From a checkpoint of a small image classifier: 2.85M parameters, soap at rate 0.0035.
Rows from block 8 of a small image classifier, named by matrix and row number. Rows with one number belong to one neuron. Each number is 128 + 32 x the weight over its row's rms, rounded and kept within 0 to 255. All counts start at 0. After the name is the row's rms in percent of the matrix's.
After each neuron's rows are labels from the 100 images, of 14848, where the neuron reaches its largest size: "peak at" is the part of the image that holds the peak; "strongest on" is what is common among them. Only what is clearly more common there than usual is listed. The data: stained colorectal tissue patches (NCT-CRC-HE-100K).
# u: gMLP up (value half) (model.blocks.8.mixer.u.weight, 192x192), inputs 88-109
# v: gMLP up (gate half) (model.blocks.8.mixer.v.weight, 192x192), inputs 88-109
# out: gMLP down (model.blocks.8.mixer.out.weight, 192x192, transposed), outputs 88-109

u.92 062 [107 141 169 134  90 177 103 151 190 162  91  70 110 143  72 164 161 206 108  79 134 142]
v.92 101 [126 139  94 103 148 174 137 198 119 101 130  89 206 111 172 163 161 167  66 138 128 122]
out.92 123 [120 168 126 103 141  90  79 128 112 125  95 127 149 145  65 146  89 112 111 117 108 179]
peak at: top right
strongest on: tissue: smooth muscle

u.159 096 [180 130 172 173  80 135 113 160 137  97  90 144 129 127 133 164  89 152 146 133 120 168]
v.159 072 [103 170 110 107  99 132 160 138 150  93  89 180 177 134 177 157  62  99 116 129 108 122]
out.159 087 [ 90 156 135 165 156  72 139 119 112 149 128 174 124 112  95 166 121 107  97  92 189 101]
peak at: top right
strongest on: tissue: smooth muscle

u.122 105 [192 146 119 151  91  58 103 121  82  78  97 192 125 152 124 110 109 147 139 109 126 127]
v.122 096 [ 91 107 129 172 190 238 122 180 186  97 128 114 122 131  99 129 131 147 101 151 140 185]
out.122 093 [ 91 103 140 113 159 114 137 151 162 125 130 119 132 136 124 115 144 138 133 126  70 125]
peak at: bottom centre
strongest on: tissue: smooth muscle

u.43 086 [133 190  96 100 191 152 196 134  65 177 132 192 179 147 136 133 130 182  81 127 153 143]
v.43 089 [111 173 120  78 135 148 179 119 114 135  89 146 159 135 151 136 106 189  74  96 119 114]
out.43 102 [ 78 118 109  95 186 119 135 129  65 158  90  99 163 113  25 138 121  95 160 114 180  65]
peak at: bottom centre
strongest on: tissue: lymphocytes

u.149 084 [118 167 180 125  85 106 172 103 117 147 151  95 121 162 127  83 140  69 140 127 157 178]
v.149 091 [144 128  89 146 181 139 139 106 136  81  67 145 176 165 141 125 219 173  77 100  52 159]
out.149 090 [149 149 117  80  34 151  84 169 144 109 138 131 171 119  90  97 191 140 131 160 155 168]
peak at: bottom centre
strongest on: tissue: adipose tissue

u.147 106 [167 119 130 128 149  80 200 115 153 130 167 139  85 186 171 138 107  58 142 188 145 140]
v.147 088 [146 149 166 102 131 148 189 106  53 108  82 102  90 201 125 112 130  99 123  96 137 150]
out.147 104 [112 122 121 150 176  94 147  63 123 105 142 102 116 152 150 166  98 151  65 130  84 154]
peak at: bottom centre
strongest on: tissue: smooth muscle

u.51 057 [125 194 188  74  88  72 111  99 109 113 120 149 141 166 144 128 109 140 103 181 117 143]
v.51 097 [159 116 135 138 150 109 105 127 178 146  86 131 124 105 178 130 118 145  98 165 144 118]
out.51 125 [142  57 152 136 153  93 158 149  88 109 113 121  96  73 204 149 166 125 133 196 137 224]
peak at: top right; middle right
strongest on: tissue: smooth muscle

u.150 117 [113 111 160 110  95 101 115 110 177 113 167  75 114  98 135 142  83 133 102 140 158 105]
v.150 102 [151 193 137 153 131 131  88 125  70 200 119 195 163 144  81 135 168 154 161  88  75 118]
out.150 096 [122 131 144 129 156 212  57 131 126 121 148 118  99 133 151  84 125  60 110 168 135 165]
peak at: top right
strongest on: tissue: tumour epithelium

u.152 107 [115 157 130 129 149 141 195 157 158 102  82 105 120 133 151  53 106 132 142 189 138 133]
v.152 102 [146 115 169 131  82 113 136  91 122 164 120 144  68 176 143 123 124 130 172 182 149 142]
out.152 113 [102  96 100 127 127 145  71 146  93 143 142  73 160 153 134 157 108  82 138 118  98  64]
peak at: bottom centre
strongest on: tissue: mucus

u.60 100 [116  85 138  96  83 161 144 134  90 143 139 136 187 106 140 144 162 176 135  66 175  97]
v.60 100 [154 130 149  91  78  74 111  99 149 193 106 142 128  96 187 151 105 151 150 149 188 104]
out.60 108 [107 170 139  77 151 138 107 168 197 161 146 122 166 130 136 114 134  91 114 141 132 148]
peak at: middle left
strongest on: tissue: adipose tissue

u.185 121 [142 134 115  96 112 135  65 126 114 160 123 137 173 138 115 114 165 125 156  69  66 148]
v.185 108 [178 135 142 112 166 100 135  87 132 122 127 122 122 125  92 182  94 134 121 156 107 158]
out.185 088 [105 183 117 110 147 168 187 138 201 124  84 151  99  94 102 127  40  91 124 107 207 155]
peak at: bottom centre
strongest on: tissue: smooth muscle

u.45 089 [177 133 118 151 176  35 111 197 107 141  97 182 126 143 129 127 118 147 165 111 145 121]
v.45 089 [ 92 114 181 138 108 101 139 114 134 178 122 157 125 106 143  78 136 115 205  84 137 130]
out.45 097 [149 162 115 181  95 160 158 126 121 109 169 131 131 151 202 131 145 157 108 104 134 114]
peak at: middle left
strongest on: tissue: adipose tissue

u.70 093 [132 181 114 113 136 146 171 139 117 145  87 109 125 147 126 110 130 124 112 152 167 155]
v.70 082 [167 142 113 141 180  73 165 138 101 114 105 130 162 175 107 103  49  88 169 133 134 163]
out.70 101 [110 108 140 211 114 104 105  66 118 127 160  95 126 116 100 152 121 151 190 129 104 126]
peak at: bottom centre
strongest on: tissue: adipose tissue

u.64 129 [144  84 136 108  80  64 140 102  94 128  88 164 124 167 120 146 131  83 158 102 167 138]
v.64 104 [134 145 121 124 167 152 136 170 146 106 188  66 187  76 134 126 101 186  63 117 169 117]
out.64 101 [156 170 167 121 135 112 153 126 173 140 142 142 103 168 187 150 156 157  92 151  71 163]
peak at: bottom centre
strongest on: tissue: adipose tissue; tissue: debris

u.12 085 [ 99 152 139 109 158 142 116 114 181  91  95  82 138 179  74 108 144 155 130 177 126 167]
v.12 084 [ 93 140 146 151  39 135  94 153 124 138 141 103 185  99 203 141 139 147 111 106 108 114]
out.12 092 [139  82  90 148 149 112 134  84  83 117 128 135 165 133 163 137 114  77 115 122 100 125]
peak at: bottom centre
strongest on: tissue: mucus

u.109 085 [199 101 161 134  76 117 114 118 122 168 184 156 122 104 137 112 180 173 116 130 121  81]
v.109 090 [102 136  99 154 141 170 120 122 175 109 109 127 139 133 102 112 155 153 125 142 141 171]
out.109 101 [114 149  94 127 129 141 162 132  75 121 141 107 155 144 136 123 120 193 169   9 116 166]
peak at: middle left
strongest on: tissue: smooth muscle

u.100 099 [109 190 121 141  76 115 118 166  80 201 143 143 162 117 165 159 147 170 118 131  61 125]
v.100 075 [114 199 140  87 121 138 111 127 115 139 132 105  82 133 133 115 184 129 148 115 181 143]
out.100 093 [104 146  39 146  95  76  96 152 220  96 124 177 108 155 192 113 140 108 178 138 145 138]
peak at: bottom centre
strongest on: tissue: tumour epithelium

u.153 098 [128 160 142  81 170 179 104 125 129 142  87 134 187 145 145  81 137 150  60 145  97 166]
v.153 107 [105 158 118 102 108 220  96 134  88 134 103  94 194 132 108 113 180 130  58 150  88 156]
out.153 107 [128 139 102 101 141 111 128 110 153 129 210 113  98  53  81 129  81 138 137 158 181 105]
peak at: centre
strongest on: tissue: adipose tissue

u.20 048 [131 149 149 124 138 149 134 101 144 183 138  79 154 159 132 179  93 141  93 110 137 134]
v.20 135 [168 147 120 183 160 109  98  75 125 121 105 173 153 176 104 179  98 121 154 136  96 143]
out.20 138 [162 133  38 132  93 182  91 160 137 184 105  77 111 106 118 128 181 115 175 167  87 140]
peak at: top right; middle right
strongest on: tissue: normal colon mucosa

u.144 074 [143 220 179 105 140  86 171 196 125 134 122 137 119 119 162 133 106 119 115 126 136 142]
v.144 079 [157 118 128 163  95  94 102 117 179 163 103 141 151 135 109 124 108 122 136 168 129 101]
out.144 099 [110  58  89 119 126  89 162 154 109 140 137  91  78 117 150 109 133 103 167 158 166 194]
peak at: top right; bottom centre
strongest on: tissue: adipose tissue

u.162 120 [211 184 127 133 120  86 132 145 128 156 108 171 164 125 200 130 127 147 146 119  83 129]
v.162 110 [117 139 118 124  75 113 123 100 183 150 114  78 119  94 130 112 152 133 105  90 113 127]
out.162 100 [ 73 144 117 169 127 146  87  98 197  54 136 233 109 123 127 153 153 109 162 177  93 112]
peak at: top right
strongest on: tissue: debris

u.177 087 [112 145 109 148  57 145 146  29 114 168 129 144 137 143 140 145 107  73 125 183 157 142]
v.177 086 [183 111 140 100 165  84  92  91 106 115 117 125  88 131 121 111 138 147 126 120 133 155]
out.177 107 [ 87 144 123 150 129 172 174 117 112 117 122 147 124 158 107 102  84 160 150 111 107 150]
peak at: bottom centre
strongest on: tissue: lymphocytes

u.56 101 [131 123 105 153 170 133 102  61  63 163 162  94 122 157 187 106 170 117 104 183 104 159]
v.56 067 [133 154 105 112 179 171 143 139 108 129 147 115 156 129 117 101 135 112 115 100  62 134]
out.56 086 [ 68  82 101  74 133  66 162 160 114 146 139 122 121 151 145 102 135 142 113 103 114 209]
peak at: top right; bottom centre
strongest on: tissue: debris

u.140 097 [ 91 178 122  66  51 110 104  20  95 142 133 112 152 130 168 118  85 110 129 112 141 134]
v.140 085 [148 133 113 128 184 159 121 117 101 131 156 175 105 112 138  64 117 136 167 151 136 116]
out.140 097 [102 118 167 111 125 161  91  37  97 158 190 146 136 142 133 118  88  96 114 155 121 125]
peak at: bottom centre
strongest on: tissue: smooth muscle

u.181 109 [169 111 109 123 147 162 167 146 111 117 109 133 102  92  92 152 111 184  87 207 140 149]
v.181 120 [152 171 107  40  96 101 147 163 153 170 106 148 152 125 189 116 130 125  75 123 126  67]
out.181 111 [107 125 187 138 146  92 157 161 181 145 123 105 104 183 109 164 100 123  85  97 179 166]
peak at: bottom centre; top right
strongest on: tissue: debris; tissue: smooth muscle

u.133 118 [100 153 157  81 160 172 168 137 112  78 136  81 186 137 190 184 142 149  54 142 159 182]
v.133 109 [152 131 189 161  88 124  82 153 176 148 117 117 142 143  84 179  30 139 132 138 104 106]
out.133 101 [ 94 134  95 133  93 144 173 128  28 176 116 136 129 221 157  83 151 123 190 119  68  97]
peak at: top right
strongest on: tissue: smooth muscle; tissue: debris

u.95 080 [156 126 179 191 161 108 162 137 104  55 200 155  75 146 183  66 159 128 169 143 137 208]
v.95 085 [139 155 143 134 148  61 107  99 123 150  43 146 114 185  87 151 137  97 136 121  88 164]
out.95 100 [ 79 108 126 142  84  86 114 189 153 133 188 107 161 111 119 105 155 154 124 166 117 128]
peak at: bottom centre
strongest on: tissue: lymphocytes

u.50 102 [121 161 142 107 142 106 205 166  95 160 179  61 129 174 136 199 121  99  99 119 167 157]
v.50 080 [161  86 116 182 129 144  88 127 153  51  96 151 121 134 104 126 137 126 106 195  78 137]
out.50 097 [ 72 143 160  90 126 137 109 105  93 144  69 136 123 180  74 134  76 134 142 177 170 155]
peak at: bottom centre
strongest on: tissue: adipose tissue

u.25 109 [115 143 113 144 145 160 105 123 164 153  96 116 111 141 138  59  93 152 120 137 119 142]
v.25 091 [143 124 157 141 113 157 147 127 107  89 185  94  77  77  85 123 109 168  88 205 187 156]
out.25 108 [ 78 134 119 151  94 132  99 168  99  89 101 108 196  59 142 144 136 116 117 181 121 118]
peak at: bottom centre
strongest on: tissue: smooth muscle

u.67 091 [146 165 112  50 107 158 133 116 150 159 119 163 106 151 110 180 106 137 110 128 158 114]
v.67 190 [115 128 192 146  98 120 178 102 141  89  91 111 160 134 192  70 137  77 108  75 125 175]
out.67 105 [160 124 114 132 106 136 133 127  85 100 173 166 157 128 136 165 150 159 114  89  48 129]
peak at: middle right
strongest on: tissue: smooth muscle

u.53 102 [119 183  91 124  66  84  88  81 191 131  79 154 157 133 123 130  83 124 142 170 127 128]
v.53 094 [143 160 105 141 181  83 132 157  91 162 149 164 135  91 123  81 111 143 140 150 154 111]
out.53 095 [144  77 139 160 157 133  85 139 132 163 116 111  61 132  91 164 136 129 108 146 138 139]
peak at: bottom centre
strongest on: tissue: lymphocytes; tissue: normal colon mucosa

u.154 123 [ 97 168 160 163  77  93 145  98 168 126 115  86 101 164 115 105 111 126 148 165 148 230]
v.154 111 [122 138 159 155 154 150 131 124 175 113 112 101  98 133  90 101 149 182 109 143 164 230]
out.154 110 [117  70 181 119 154  80  93 134 145 110 148  86 121  85  78 103  97 105 157  89  65 144]
peak at: bottom centre
strongest on: tissue: lymphocytes

u.8 059 [ 98 173 167 118 129 120 165 121  92  27 176 108 106 124 180  81  80 126 133 105 222 143]
v.8 080 [112 168 121 126 112 174 125 136 159 110 158 126 160  78  76 128 138 164  73 136 160 141]
out.8 102 [110 152 105 143 138 132  90 145 104 141 134 158 125 154  60 136 138 122  88 110 122 129]
peak at: top right; middle right
strongest on: tissue: tumour epithelium

u.148 074 [180 213 197 160 113  89 168 118 149 116 121 103 135 132 106 144 102  97 140 120 127 137]
v.148 079 [132 112 150 158 156 108 118 134 196 151 118  72 145 113 125 123 157 140 100 111 139 174]
out.148 099 [146 122 116 169 133 190 115 135 119 120  94  76 185  98 126 111 159 194 118 167 146 159]
peak at: top right
strongest on: tissue: smooth muscle; tissue: debris