python train.py --model="image classifier" --dataset="stained colorectal tissue patches (NCT-CRC-HE-100K)" --crop_scale_min=0.7 --translate=0.06 --color_jitter=0.2 --width=192 --residual_init="scaled_by_depth" --eps=1e-08 --one_sided=true --ema_decay=0.99 --batch_size=256
Rows from block 8 of a small image classifier, named by matrix and row number. Rows with one number belong to one neuron. Each number is 500 + 50 x the weight over its row's rms, rounded and kept within 0 to 999. All counts start at 0. Numbers have three digits each.
After each neuron's rows are labels from the 100 images, of 14848, where the neuron reaches its largest size: "top examples" is what is common among them. Only what is clearly more common there than usual is listed. The data: stained colorectal tissue patches (NCT-CRC-HE-100K). In brackets: how many of the 100.
# u: gMLP up (value half) (model.blocks.8.mixer.u.weight, 192x192), inputs 154-175
# v: gMLP up (gate half) (model.blocks.8.mixer.v.weight, 192x192), inputs 154-175
# out: gMLP down (model.blocks.8.mixer.out.weight, 192x192, transposed), outputs 154-175

u.168:615542424427525462497566526468612546571497500485503579471450572419
v.168:513518432564468435462446604474483492465494492510530457557503467511
out.168:468533472521421471549468442474425554501464510444467489489522568518
top examples: tissue: lymphocytes (86)

u.72:538555459454500525556505531512536500484573539565443543534461509528
v.72:585489553548524559629522536619450437494510540470534517536463490538
out.72:463517537536456513507431496566441423397502555498484526516489535439
top examples: tissue: normal colon mucosa (41)

u.190:561524501542546490437530515499528515509518476458531422545525531516
v.190:559449535536434518524456565478437529618489427495573631569440524428
out.190:431497525487478470506488464591479484404491501518597596546522395499
top examples: tissue: tumour epithelium (83)

u.41:517459515417397414485515456396595560544424502512523505586523569456
v.41:539502581592609544546422550523521505528525511459517512501565489450
out.41:453548456496485512449547539479514510545587431526543451478506563610
top examples: tissue: tumour epithelium (90)

u.137:549485506493640466391499521492499553446538493465480429520461493534
v.137:526562522477551442456445535469548528355495547529507439563405479557
out.137:494475526529519435529555497525507516569433540429483509498431496510
top examples: tissue: debris (35); tissue: smooth muscle (32)

u.81:522531493494598460515526539557407594523555534451484589454514506510
v.81:580545614465475471494459515483538447565540521572513444470492393392
out.81:504505550459493489557423463475461469597535629481642616530524568435
top examples: tissue: cancer-associated stroma (37)

u.121:541490520443517485477566525438498510500503436455399559539519541465
v.121:536438404496454473467486554529504472527459447477558452524499534588
out.121:529527472437386556508460483511535478549525471603563477550492559543
top examples: tissue: cancer-associated stroma (44)

u.43:493523513437544545550530537491514456554554506512536569428447530430
v.43:539473562559567580603528469532456460454632475488525589426481497412
out.43:512486483544483532490396547471437471512469488587549480542408513436
top examples: tissue: lymphocytes (34)

u.113:407514355461547443515453497440488508567466452546498525553509458453
v.113:526432601542537503507443461515460454554496491520567504448417469437
out.113:541534488534487461613568576486569490506514461504500481493550476534
top examples: tissue: cancer-associated stroma (41)

u.54:506466533460529544558472507555487466484530479575485536483453528497
v.54:623449496495459490561515435587444416462410516442540436556522590491
out.54:576477522502422505475564648467494518539538470514486492510603505549
top examples: tissue: debris (76)

u.180:520514564514514518513444388506508640518408521507540523481418481451
v.180:580486442551562537570422528543460535468580465496450438513459484538
out.180:501450540506472495425585480527535417488518503574527532557475440505
top examples: tissue: cancer-associated stroma (33)

u.118:592518510567560510493470465477443478552490456534534483496429530473
v.118:500531590532566391485371498563460529508491557442569394492497313588
out.118:473526438512455478494438443457462477482524450555570533473457482503
top examples: tissue: cancer-associated stroma (71)

u.11:474571488498537568417483445522506515480555476475442550492473559482
v.11:522441598578576482473473606545490503499505522492557446461519482486
out.11:523584515573475522531409520462560583524494486483478510554500546478
top examples: tissue: cancer-associated stroma (75)

u.106:466538449474466463506542483444503436483432486435425350456592519472
v.106:519426519458504469531491527595507477478479535561620564466459482622
out.106:546524460528481508447530445463485482450518536514586458568519392498
top examples: tissue: normal colon mucosa (54)

u.19:399426578426471541555544549530513439535531529525509548550435411513
v.19:476458441478488492517584522530439434492466522523503548499428501495
out.19:504564441535518526475520380504514504520485517512456478420481559475
top examples: tissue: normal colon mucosa (43); tissue: lymphocytes (30)

u.94:551453532503484452455543555475535466521536547531549428409509605490
v.94:461485492433456497415572488470554511543488601501495524560501564482
out.94:547549498482519471573506456509484490518476470498512473472539450504
top examples: tissue: tumour epithelium (47)

u.159:439436557534577564510529533488483460570474435542466606399473523513
v.159:460413475420434627541526559583491454605496505506534509527489480514
out.159:521476531501455467435461498456560539503546505538470584617605525561
top examples: tissue: smooth muscle (34)

u.102:532472590435551560446482502509573461439571494609508534551440573438
v.102:344483517449467508530493548486539521461484529440540620577515526495
out.102:515520499579482549485555526578498493418431479519562500500483464540
top examples: tissue: normal colon mucosa (28)

u.148:455403531468466519476423479544514515484488607448497463560407477534
v.148:515606454457530479443595482463469507526590482470390472514522488504
out.148:523493531511545467576506519475505533501559487431509537459448520524
top examples: tissue: smooth muscle (50); tissue: debris (36)

u.13:510531531540577498442573498592499444508501546439486506422483492460
v.13:536469469486439468402352461511511492530453468588493482526477518434
out.13:475561585539589453503530511400606560519576481544470492550556494569
top examples: tissue: normal colon mucosa (27)

u.58:503491495556486496463416569542437518459506527518509535590517535514
v.58:544547467548523477517469486545405405535540505499514442509539519496
out.58:481474500439586516454548426458510466508500458586516515553542500597
top examples: tissue: smooth muscle (69)

u.178:468486527481546532483509415504500515479534587501586467450477503506
v.178:447447604494539566598410445570472418506531506530521510545451389383
out.178:466517526416472513473449602514445411569594428542463534562498433501
top examples: tissue: normal colon mucosa (54)

u.110:506439576475478515472457491534465471502477561543535465500491464430
v.110:418513601491499441490474496412504584486457535583478564515528512510
out.110:564503473466444514593455454513489527496547558506575480410448573509
top examples: tissue: mucus (82)

u.111:496449525491493556491601558518547389580530448552471463501443429434
v.111:524473534524559520538480521543545503514549550532455565557533506511
out.111:542473521475483578514516538477459515582474543450371507502487436528
top examples: tissue: mucus (45)

u.36:555489491558514550501483599547467464640536468538514582481513474515
v.36:568471522604479470437535608391493501664472447509521541503480509474
out.36:431533585486538490541484542462438430468468654541513478469403483473
top examples: tissue: mucus (25)

u.68:556523479501520484532515394610476478518518582539436433471614435474
v.68:460464432534508490472458476470477508433516438601538515547471528528
out.68:456534591440470518555429435494602558525513516378500469531586539487
top examples: tissue: mucus (52)

u.130:400499522446458555433552499453548486502466637529469575479520519581
v.130:529428521440422431453529479395518492548437579610511611521472524489
out.130:571464520484550514562534464554500497441553516463474572474452434567
top examples: tissue: tumour epithelium (40)

u.26:517480601416636509486504441523573518507506580499508564517476395552
v.26:487537488490482492549519613542491400484486472470482406468519413534
out.26:527535529526533469524469511403476480462475438442594539434507530418
top examples: tissue: lymphocytes (55)

u.100:498392487442538527517475530585533415468594493554609581527431500557
v.100:497441488542481545506433478449455536503421509435498441560530430467
out.100:535454489553481526510554491573419484554488530525470528443375491484
top examples: tissue: tumour epithelium (68)

u.82:510506417512502505609538567495450482429467516510429463531523565520
v.82:490557621525497432480412504531471598562476544496589571476406455497
out.82:551411512530471552474511470448494427481548518446539478471518488514
top examples: tissue: lymphocytes (28); tissue: normal colon mucosa (26)

u.156:438566446512509517470584506466462470504472523506456527499561383478
v.156:495486446531574470474483414477451536467567399410471436590437517556
out.156:526531374514476533509483535467532466502553454499395486524627557483
top examples: tissue: adipose tissue (90)

u.186:454454555527600563585475486581439443548554507462544538391522478501
v.186:475478530391401451442561490477561452570471551456510415541485479457
out.186:574487594589566430568659447526500558449516469541566418433488375545
top examples: tissue: mucus (38)

u.47:562492525625584394503488503503436513550557463419399473463433523488
v.47:530523537613536465537447505501390409566579508422427447544425531423
out.47:511575510478572549518487542490487460409462629547492453531468374483
top examples: tissue: mucus (40)

u.97:548445526485503523596518498520452541528492519516476500457548504531
v.97:547500426470529483596539611518467404556469540426515581409446572400
out.97:519457363494477564462516577490531513521486545461477491529505595567
top examples: tissue: smooth muscle (55)

u.12:472490484494477520356541526444526582604412516460473485546494588476
v.12:631509450595600531486523451471452498557506390465529434429474488475
out.12:498460500566464504415469525448481506517537572586498438513512516456
top examples: tissue: mucus (26)

u.169:527581528563465478526530510539442489480530506566448606552500520483
v.169:572418500453454579503445537470539438573555487541506453520388437562
out.169:403519494491513468602495567490556398463474454478570476404479467437
top examples: tissue: cancer-associated stroma (48)

u.107:406449507537502533451433562506470508552568517546451578550572488413
v.107:548567595517518405526503438480507495460473607493536483464571485468
out.107:469504474509479483552447551583581499487465618451539541535513380563
top examples: tissue: tumour epithelium (40)

u.170:464466447479457438481503536508494450464472505478486442640555475587
v.170:485489604483571596547512520571514478564538578475473534411497464519
out.170:496517588487433539550497484627542415437471376455471480405525562517
top examples: tissue: lymphocytes (81)

u.23:507606476529566446447468461489482489461534578498435515456556564496
v.23:495377539582500572581402515550437532482465520563520485552420463473
out.23:478553497478483451443482488517507496453467471557566539502591565526
top examples: tissue: tumour epithelium (82)

u.85:461486528445413425594517554491558499540476566521500529552443353509
v.85:400512606474471504517475534549552451611455497480550462480484400533
out.85:448478510460557568498407502463471501494450578485547512562477494532
top examples: tissue: cancer-associated stroma (62)

u.151:535370460557508559531614590471463485540588406440433457506453521547
v.151:609505553506501433467451512501491411503544542545504416564462459549
out.151:481477514501509514547498475434471461561529487437547514568510461424
top examples: tissue: adipose tissue (42); tissue: cancer-associated stroma (30)

u.66:452505448578521471385580513434471505544420613501528590465560481500
v.66:490599604526595485513485404453403530404563495528479529555469525488
out.66:495491523570525536437527552485583483514497516541493449502499469487
top examples: tissue: smooth muscle (51)

u.155:583538518416571472477516502514541585529541517459506493553540529551
v.155:512548495431526462539532482506544550412452538470466412631495484563
out.155:445496431484516510453577431521536516593492551514492422468625470509
top examples: tissue: smooth muscle (38)

u.28:480492479534520513568520385569375439568455503428530480554483538501
v.28:449484455488545463512496517530456583417481595528443460531480359586
out.28:456567482526492508554484406505480491481504494472524567572532462516
top examples: tissue: adipose tissue (30)

u.154:383514499465571533563509522485605547499478531498430532539558537546
v.154:380542588449540505483509485527549511490542544540457555503490497474
out.154:459472565465479487419464489490492529528429424486458514460544516506
top examples: tissue: lymphocytes (48)

u.84:452524529506577483436480506530502488486484587467451500555461560532
v.84:468540546522516502541420564591533518533455560525506443509505412530
out.84:401468450522519535549569565447619464437519517551531547508493527484
top examples: tissue: tumour epithelium (48); tissue: cancer-associated stroma (31)

u.129:470480535592523518508432475524424483498462467436575506555546509556
v.129:530467499469416439580505509539505469558406560571571526461505435506
out.129:421562515466491467588501534530538489488476551500582569493484573535
top examples: tissue: smooth muscle (51); tissue: debris (34)

u.138:606508478447526434416533482376537529544487541606472482499402533450
v.138:400446450562530514638458529553480467549496485424487514470567499509
out.138:472560545521484537462537459509464484570529593460522541560531511463
top examples: tissue: lymphocytes (75)

u.166:410450532503556580543521512519572544535421600537525501479547481492
v.166:627443430541474474535478521535435435532530419518531513508426505513
out.166:496530491532465438470460521514521484487462476406460608521563580542
top examples: tissue: lymphocytes (27)